A small self-supervised audio encoder (BEST-RQ), trained from scratch: layers 12.
Rows from block 2 of a small self-supervised audio encoder (BEST-RQ), named by matrix and row number. Rows with one number belong to one neuron. Each number is 50 + 12 x the weight over its row's rms, rounded and kept within 0 to 99. All counts start at 0.
After each neuron's rows are labels from the 100 clips, of 14976, where the neuron reaches its largest size: "loudest band" is the band of the loudest frequency at the time of the peak. Only what is clearly more common there than usual is listed. The data: single notes of musical instruments (NSynth). In brackets: how many of the 100, against the usual share in percent.
# gate: first MLP gate (model.blocks.2.ff1.gate.weight, 672x256), inputs 86-171
# fc1: first MLP up (model.blocks.2.ff1.fc1.weight, 672x256), inputs 86-171
# fc2: first MLP down (model.blocks.2.ff1.fc2.weight, 256x672, transposed), outputs 86-171

gate.431:29 63 54 57 53 36 43 58 39 43 54 69 50 66 34 45 68 51 45 59 41 58 59 57 75 41 18 41 45 53 74 39 47 48 40 48 49 47 40 69 41 22 48 31 56 66 51 49 54 29 51 49 45 62 53 28 57 68 45 28 45 40 50 24 63 61 39 64 44 50 59 38 35 67 66 39 41 52 61 66 45 41 43 73 58 61
fc1.431:46 64 57 58 47 51 69 42 42 62 39 56 40 49 66 76 54 47 43 78 25 35 40 61 26 36 42 49 63 60 59 59 57 33 35 44 60 62 39 46 33 32 54 45 59 58 41 42 57 72 68 53 55 51 62 63 65 38 44 65 59 57 63 45 56 46 50 66 60 65 29 52 40 64 37 65 41 55 56 48 38 36 65 35 57 44
fc2.431:62 49 49 40 46 32 66 32 39 56 32 41 54 67 53 42 31 39 56 34 50 41 23 39 51 76 48 58 49 47 47 50 50 64 54 48 57 41 43 30 83 60 54 39 62 32 46 36 42 43 66 48 45 58 48 63 33 55 43 58 52 54 48 68 37 45 33 53 22 42 45 30 65 46 52 44 59 44 39 48 58 65 57 52 53 53
loudest band: 2000 to 4000 Hz (46 vs 7.1); 1000 to 2000 Hz (30 vs 12.4)

gate.417:57 50 75 28 37 63 37 52 56 45 25 51 40 46 47 54 44 37 66 52 44 45 48 54 57 66 55 69 35 44 51 47 46 40 27 56 57 11 46 55 55 60 62 45 47 54 35 59 38 49 47 57 47 48 56 59 64 57 51 62 45 54 67 39 38 45 46 50 53 51 55 56 43 43 82 48 66 39 56 43 47 42 37 71 49 44
fc1.417:30 50 43 22 43 56 30 44 47 45 57 58 41 62 43 37 33 59 58 44 69 56 64 42 52 62 48 47 22 50 50 33 33 51 64 72 54 45 61 63 64 51 55 78 64 36 27 49 60 41 42 52 50 66 46 53 59 69 62 56 60 58 38 46 59 43 35 37 49 55 68 35 49 39 50 53 94 71 65 40 59 34 32 55 49 68
fc2.417:40 30 61 54 58 70 46 48 39 29 84 39 38 52 52 42 79 55 51 57 50 70 40 36 53 55 63 67 50 29 51 62 81 55 48 55 65 50 54 42 56 39 67 53 68 61 54 30 49 59 33 71 65 41 36 38 47 41 47 48 33 40 60 29 46 50 35 29 71 44 42 65 51 66 56 58 37 64 30 46 40 49 55 55 50 30
loudest band: 1000 to 2000 Hz (38 vs 12.4)

gate.600:61 44 56 52 42 47 47 39 58 44 57 49 53 43 54 43 41 42 43 54 69 53 39 61 61 58 50 36 48 39 12 47 43 38 44 56 58 50 37 45 32 68 33 48 24 62 41 51 45 44 56 73 67 62 51 70 41 50 48 51 72 55 64 40 29 46 54 49 70 55 52 54 44 58 49 50 47 48 63 62 59 64 55 36 57 37
fc1.600:64 30 22 47 58 67 62 63 54 64 68 49 52 49 53 51 58 62 59 54 36 38 57 26 47 43 53 52 52 67 69 26 42 39 41 43 68 33 60 70 43 46 61 41 49 43 59 57 59 68 52 57 56 41 48 50 62 55 57 60 41 42 53 49 77 46 43 41 63 69 69 57 57 50 60 67 41 48 50 43 34 41 31 52 54 45
fc2.600:76 51 55 38 47 57 41 67 65 56 61 50 38 47 65 18 33 49 74 54 41 51 27 25 75 47 52 47 47 55 42 51 47 43 59 73 67 52 54 48 49 52 74 36 39 42 51 41 37 45 51 56 49 41 43 47 53 53 70 42 39 44 39 43 45 59 31 65 65 35 50 40 63 53 56 58 63 63 50 65 18 59 66 27 45 56
loudest band: 1000 to 2000 Hz (45 vs 12.4); 500 to 1000 Hz (34 vs 12.6)

gate.91:23 78 55 34 62 40 61 66 29 57 50 31 70 37 39 49 57 33 59 45 62 50 65 50 35 59 36 46 40 23 30 54 52 60 58 52 49 43 37 50 45 50 52 45 34 48 44 42 62 66 49 53 58 34 28 62 53 18 53 42 35 62 43 54 78 40 47 38 66 28 44 62 34 67 63 40 46 49 56 37 39 52 67 55 41 69
fc1.91:50 66 34 46 65 62 66 41 35 60 34 35 32 54 49 42 68 67 49 34 47 48 46 57 35 44 64 64 42 46 60 36 47 56 60 62 46 46 60 58 62 62 43 42 48 44 55 42 47 64 50 33 57 61 57 37 73 64 38 49 55 30 46 55 61 36 57 69 73 58 47 50 41 45 52 53 48 64 62 44 55 35 29 56 56 47
fc2.91:47 34 70 61 30 50 29 74 58 30 61 49 50 59 55 55 68 64 54 81 57 72 52 59 44 73 38 43 74 69 47 46 57 53 44 45 76 36 43 38 60 38 36 35 53 49 43 38 50 51 49 58 39 50 42 54 45 46 28 51 60 67 58 30 49 56 61 63 57 56 52 53 45 49 55 30 50 52 53 51 80 40 52 43 76 51
loudest band: 500 to 1000 Hz (35 vs 12.6)

gate.208:67 34 42 47 72 65 40 47 52 52 46 43 35 44 55 44 62 46 25 40 32 40 30 63 51 45 27 48 44 50 72 52 48 43 53 40 55 55 33 68 46 46 30 42 48 47 38 61 40 49 24 48 55 47 63 60 43 73 47 43 58 30 48 57 57 60 49 62 60 45 52 70 60 54 35 65 42 44 61 53 50 65 77 65 53 45
fc1.208:56 48 54 53 57 83 32 41 43 53 39 38 35 39 51 56 36 50 35 46 24 31 46 51 56 62 32 37 62 74 50 32 37 66 41 38 63 42 37 64 45 43 50 57 33 29 55 69 45 65 42 41 41 54 51 53 57 59 56 50 66 50 59 56 53 44 48 45 78 33 52 60 47 54 54 66 46 42 68 62 55 43 71 55 40 28
fc2.208:35 66 56 36 49 28 41 50 75 41 64 49 60 39 61 38 66 62 52 70 50 79 62 56 47 44 58 61 59 54 43 68 75 36 45 59 43 55 49 50 55 50 57 60 33 71 65 31 38 44 58 66 60 39 39 41 52 47 50 42 38 20 33 58 63 47 54 60 51 76 49 57 68 63 42 54 50 46 55 64 56 77 47 29 63 49
loudest band: 500 to 1000 Hz (30 vs 12.6)

gate.562:46 39 55 62 45 51 39 47 41 24 61 47 35 61 34 54 42 54 61 69 39 63 64 45 54 67 35 39 47 48 46 36 68 48 51 47 36 38 56 68 50 68 53 26 37 51 61 35 57 50 30 43 52 62 42 62 38 52 41 64 57 51 60 32 60 26 52 28 60 52 45 29 36 46 56 51 29 52 49 66 48 53 44 44 51 52
fc1.562:57 44 31 52 36 48 45 37 45 76 58 78 33 73 52 39 63 30 69 56 41 56 46 42 49 56 46 23 68 53 41 43 43 38 46 58 54 53 36 30 40 32 66 58 60 48 35 46 43 29 44 45 31 40 42 51 57 73 31 42 47 44 45 59 43 53 47 70 43 69 72 44 64 33 73 37 31 61 58 52 61 48 72 42 54 60
fc2.562:44 59 56 54 44 74 53 63 60 34 45 36 31 45 31 33 43 40 33 47 67 44 51 34 38 37 53 72 33 45 56 51 59 51 45 39 43 51 47 66 30 69 30 64 48 26 72 71 51 38 37 73 44 51 40 30 61 48 33 61 55 51 52 45 63 34 59 21 47 60 32 44 63 47 33 71 44 46 57 53 48 32 43 63 54 55
loudest band: 4000 to 8000 Hz (26 vs 2.4); 2000 to 4000 Hz (26 vs 7.1)

gate.30:48 60 47 65 41 23 51 56 76 63 51 43 54 63 50 37 42 35 60 51 44 37 44 28 36 63 69 50 48 36 53 42 70 62 72 46 58 57 63 36 40 55 38 40 52 50 47 43 58 78 39 57 49 45 67 35 53 28 60 43 51 22 52 34 36 48 39 59 34 50 57 45 51 50 50 40 50 45 49 41 54 41 46 57 57 61
fc1.30:57 47 46 49 34 65 47 48 53 50 29 45 45 70 54 50 62 31 44 54 46 32 58 35 56 35 50 53 59 72 52 64 43 54 52 61 22 41 47 78 62 57 53 55 32 57 60 36 47 45 72 52 33 49 67 62 62 51 30 37 54 31 64 47 25 43 45 47 54 47 68 50 52 62 40 59 31 40 41 46 58 52 69 50 42 44
fc2.30:67 54 31 68 63 47 22 47 46 72 41 38 54 34 48 55 34 45 51 40 50 57 45 60 26 66 40 45 57 65 54 34 34 62 51 52 61 44 32 64 35 43 49 33 57 45 48 47 54 69 47 62 37 49 39 38 26 63 56 59 42 48 39 35 68 28 61 44 40 45 42 43 56 33 41 42 51 67 47 44 56 45 59 52 90 44
loudest band: 2000 to 4000 Hz (39 vs 7.1)

gate.356:41 33 52 43 52 47 27 63 52 39 54 72 42 55 68 53 47 41 49 46 54 58 41 48 43 44 39 37 75 29 40 66 54 56 33 37 52 60 58 40 57 46 66 21 44 48 46 56 42 61 53 38 47 57 19 49 38 47 64 53 23 42 40 52 47 42 50 54 43 25 68 45 34 67 56 51 28 57 56 32 45 46 71 77 49 65
fc1.356:55 68 48 39 64 72 51 39 35 60 50 55 78 32 30 48 42 55 51 45 45 69 59 50 68 50 57 51 48 43 38 27 42 43 56 53 20 56 40 51 47 33 40 64 64 64 67 71 55 57 36 51 63 58 56 50 58 68 69 37 49 52 64 55 60 45 50 65 55 53 36 39 66 47 58 52 38 77 38 68 66 78 56 11 54 54
fc2.356:37 55 46 54 65 37 43 51 68 70 32 56 48 61 71 57 41 35 43 59 62 51 49 36 29 74 68 55 34 46 52 71 59 59 59 63 55 37 38 65 47 60 55 34 63 41 57 52 43 37 48 60 53 60 46 44 56 54 48 31 65 43 42 61 76 43 58 45 65 55 53 49 44 52 47 53 30 39 63 42 53 57 47 41 56 43
loudest band: 250 to 500 Hz (36 vs 15.3)

gate.505:65 67 59 58 51 34 58 40 46 35 56 38 75 68 62 70 63 34 61 39 70 34 79 57 68 66 46 56 55 58 58 55 43 43 52 53 53 32 55 51 59 46 56 37 35 58 51 61 33 38 21 49 55 42 56 57 46 63 71 37 54 48 60 50 49 47 50 38 47 46 39 16 58 53 51 61 36 67 46 49 62 52 45 76 49 52
fc1.505:48 51 39 26 43 46 41 72 28 52 42 36 66 47 49 54 72 51 36 29 62 58 69 67 52 51 44 46 35 36 39 50 57 60 61 48 44 52 73 66 53 59 49 53 31 39 54 70 50 36 28 46 66 31 52 61 45 57 53 46 41 53 71 46 53 49 35 43 39 33 45 43 63 62 50 52 47 60 50 48 53 41 55 54 45 41
fc2.505:52 45 58 66 37 38 56 60 65 53 55 44 43 59 56 47 52 71 51 43 68 46 37 45 50 40 48 59 41 56 53 65 56 46 58 40 65 54 38 43 79 42 56 44 55 37 52 46 52 44 52 64 54 55 53 61 52 32 32 42 66 62 40 32 20 72 56 45 68 57 30 51 39 36 41 38 59 58 70 13 69 50 64 47 72 45
loudest band: 1000 to 2000 Hz (47 vs 12.4)

gate.193:56 53 35 43 41 59 72 53 66 79 63 59 72 57 57 58 49 50 66 71 60 64 37 43 53 56 60 60 47 60 60 60 37 40 54 39 52 50 64 60 54 41 44 60 52 57 56 48 26 43 53 54 45 50 39 49 48 57 30 43 81 30 49 59 69 72 55 49 51 47 37 56 58 35 37 64 65 68 47 67 56 82 45 33 28 50
fc1.193:62 68 55 40 59 32 50 51 69 41 41 56 31 75 54 61 16 61 46 36 62 31 46 67 48 35 28 42 49 45 42 73 38 80 75 56 34 57 56 60 49 46 51 71 54 49 60 45 56 57 72 71 50 62 27 39 68 40 33 68 48 30 54 42 43 37 65 47 49 48 39 44 73 44 49 27 57 50 64 44 50 55 47 40 32 44
fc2.193:47 24 42 77 44 45 48 70 44 61 58 78 60 48 51 33 46 39 51 57 65 39 47 45 39 54 38 51 35 68 59 48 53 58 60 25 41 37 37 55 20 48 44 51 53 32 61 69 12 52 72 44 60 57 40 33 45 35 61 61 36 58 37 61 59 47 30 44 56 15 40 51 32 48 34 42 60 62 47 41 43 34 40 45 61 43
loudest band: 2000 to 4000 Hz (36 vs 7.1)

gate.194:75 63 61 29 52 46 54 43 60 38 73 74 56 53 44 58 53 57 69 56 56 51 69 47 60 52 58 46 42 43 39 63 42 33 50 60 48 40 34 33 67 59 68 51 43 59 50 42 37 31 70 39 48 48 39 45 52 13 40 51 49 56 52 41 42 46 50 29 55 65 39 40 45 45 67 64 59 33 53 48 37 34 41 45 39 60
fc1.194:35 72 53 36 59 39 54 77 55 58 37 53 51 39 57 62 59 63 58 48 39 50 37 35 56 44 58 73 46 31 19 63 62 29 38 68 45 40 71 56 55 43 39 49 39 46 54 14 69 46 38 33 68 23 77 84 47 49 41 55 36 44 41 38 56 56 45 56 47 58 42 49 50 45 63 46 63 48 59 40 47 61 61 54 76 57
fc2.194:50 37 47 33 55 77 35 53 54 29 36 51 48 45 65 40 68 44 63 37 58 34 59 54 40 49 39 49 45 58 37 61 64 60 55 41 47 64 56 50 51 49 46 42 58 45 36 46 36 39 59 34 70 65 37 33 50 45 64 61 60 46 65 55 37 59 59 47 70 55 44 55 40 42 40 53 33 55 47 53 47 52 33 43 62 53
loudest band: 1000 to 2000 Hz (55 vs 12.4)

gate.305:55 41 42 59 52 49 20 51 33 35 54 48 37 41 36 56 37 74 28 47 35 29 35 37 52 30 60 52 65 45 66 34 60 38 26 43 58 42 63 39 40 68 64 51 48 33 56 35 33 47 54 73 69 60 45 56 70 53 23 38 42 44 41 53 37 54 48 55 39 50 60 39 50 58 68 45 56 68 63 59 54 63 44 51 62 56
fc1.305:56 71 58 52 52 55 63 55 59 45 32 62 53 50 55 59 60 40 61 38 57 57 50 73 50 29 50 49 40 59 53 65 49 37 59 70 34 42 63 63 58 45 25 64 65 54 59 62 53 58 71 52 34 74 30 52 39 51 68 48 58 56 51 59 40 46 64 54 75 28 49 85 48 45 53 64 40 47 54 55 28 43 78 55 35 37
fc2.305:56 46 78 51 35 54 54 41 45 45 26 53 32 56 43 65 65 52 47 59 73 34 56 42 24 79 65 35 35 48 54 50 48 58 21 48 53 51 65 49 63 53 54 55 40 53 34 55 76 44 32 39 54 47 71 35 51 62 71 38 33 31 43 43 44 52 42 39 48 67 34 48 38 52 33 40 50 54 43 45 67 60 64 65 67 45
loudest band: 4000 to 8000 Hz (28 vs 2.4)

gate.603:41 59 51 73 64 39 50 42 57 47 46 29 37 44 72 58 34 36 47 36 46 26 65 39 45 50 41 42 45 57 39 54 62 45 62 43 32 35 48 52 55 47 51 65 51 45 45 40 54 49 41 43 23 53 71 65 73 70 40 58 50 51 66 46 50 68 59 59 66 40 49 45 39 31 51 55 58 80 45 47 58 48 56 53 48 37
fc1.603:58 52 49 33 48 56 27 52 63 35 34 60 43 50 31 38 51 56 53 50 66 67 54 58 52 27 42 52 56 55 69 48 43 45 70 63 50 70 54 81 49 55 51 45 50 72 59 35 42 33 53 34 45 56 64 44 30 76 46 50 42 57 53 44 43 58 31 56 46 38 45 43 49 44 38 34 38 41 43 51 76 49 34 51 52 42
fc2.603:43 55 48 69 43 64 38 55 42 32 52 42 50 67 57 32 43 66 53 44 53 48 42 40 51 56 64 41 55 65 39 60 49 38 34 36 36 34 50 39 65 43 51 60 42 59 27 60 33 66 50 43 61 37 41 48 71 42 39 37 72 63 20 60 48 57 57 51 63 45 64 66 61 24 59 45 36 42 54 57 51 53 64 58 50 64
loudest band: 250 to 500 Hz (34 vs 15.3)

gate.258:54 35 43 43 55 48 59 60 62 62 45 38 38 62 46 17 41 60 39 36 59 63 69 52 57 32 54 13 45 64 39 53 33 58 35 62 52 72 21 49 66 42 71 45 62 51 27 43 70 46 66 37 69 53 50 37 48 32 65 40 49 54 61 57 63 29 42 42 69 57 43 51 59 42 45 52 46 40 53 68 55 72 48 25 52 45
fc1.258:60 45 54 49 55 64 46 47 59 66 48 49 70 56 44 66 45 44 56 21 57 56 34 40 57 53 40 47 45 48 52 58 68 55 49 50 34 53 45 41 74 62 56 48 64 58 57 45 58 52 26 48 54 72 41 69 53 63 39 58 55 61 74 62 49 45 45 64 46 13 50 43 51 51 49 58 57 51 65 52 45 44 44 44 60 46
fc2.258:44 52 68 53 57 58 38 54 39 43 55 35 52 41 39 50 64 33 52 67 39 35 71 56 60 38 24 45 42 57 49 49 59 30 45 35 59 46 48 52 46 77 42 24 55 38 54 44 52 12 54 37 46 60 65 53 47 43 34 55 38 61 37 38 36 53 63 65 46 72 55 36 59 44 54 45 38 56 55 45 52 49 47 67 29 48
loudest band: 4000 to 8000 Hz (25 vs 2.4)

gate.235:75 62 59 26 39 49 27 40 55 52 52 53 43 44 42 50 49 47 69 70 37 64 22 58 78 49 60 22 77 63 57 42 54 40 78 44 43 54 47 36 67 40 29 38 43 46 35 47 46 37 49 32 48 55 52 40 50 32 60 59 37 57 34 27 32 55 53 46 43 52 53 59 65 52 62 53 48 40 39 40 63 41 67 65 43 41
fc1.235:60 45 41 47 40 60 52 59 46 54 45 50 53 45 61 74 62 54 71 37 56 57 52 45 35 48 49 49 48 34 48 40 24 57 61 30 35 45 53 46 74 53 34 44 40 53 60 41 62 42 48 45 60 65 48 36 26 41 41 34 72 39 59 49 55 47 38 49 37 39 63 49 69 59 40 57 36 31 62 43 58 46 78 48 56 37
fc2.235:35 43 44 48 44 25 29 70 46 46 33 74 54 49 47 62 35 33 58 51 56 33 53 64 62 47 40 26 45 45 32 59 60 52 57 56 66 63 74 58 30 56 49 62 63 53 54 50 36 76 43 73 33 47 54 51 76 56 58 46 29 51 48 55 48 74 61 54 67 42 27 39 33 29 56 49 67 63 40 35 40 38 39 46 65 54
loudest band: 1000 to 2000 Hz (48 vs 12.4)

gate.54:50 54 56 62 32 40 48 31 82 55 67 38 43 53 71 35 42 57 55 63 70 51 70 52 55 70 65 38 65 46 53 40 43 59 59 49 49 49 56 64 58 27 39 52 49 46 80 44 39 57 49 40 43 53 61 34 63 23 92 43 46 56 50 40 42 57 36 44 52 64 70 71 63 36 55 42 47 52 42 62 53 59 47 49 41 52
fc1.54:46 53 50 51 33 54 54 45 26 33 30 49 58 24 57 41 48 54 41 57 28 56 45 57 61 39 45 62 52 35 40 58 60 45 55 50 53 55 53 32 52 40 48 44 66 57 16 44 18 45 52 49 44 51 36 49 40 68 28 66 62 48 45 59 27 42 59 54 50 19 52 48 56 62 62 39 55 57 60 36 31 44 22 39 59 56
fc2.54:50 76 53 64 66 36 53 48 54 52 60 40 57 69 46 49 44 53 67 38 37 57 71 66 61 59 43 33 50 42 42 45 17 53 59 40 34 21 23 70 45 49 40 49 31 51 79 49 46 44 54 51 54 60 64 54 49 37 54 27 37 51 62 71 49 54 55 50 51 42 47 60 46 41 44 24 48 63 74 57 65 51 64 52 45 48
loudest band: 250 to 500 Hz (40 vs 15.3); 500 to 1000 Hz (35 vs 12.6)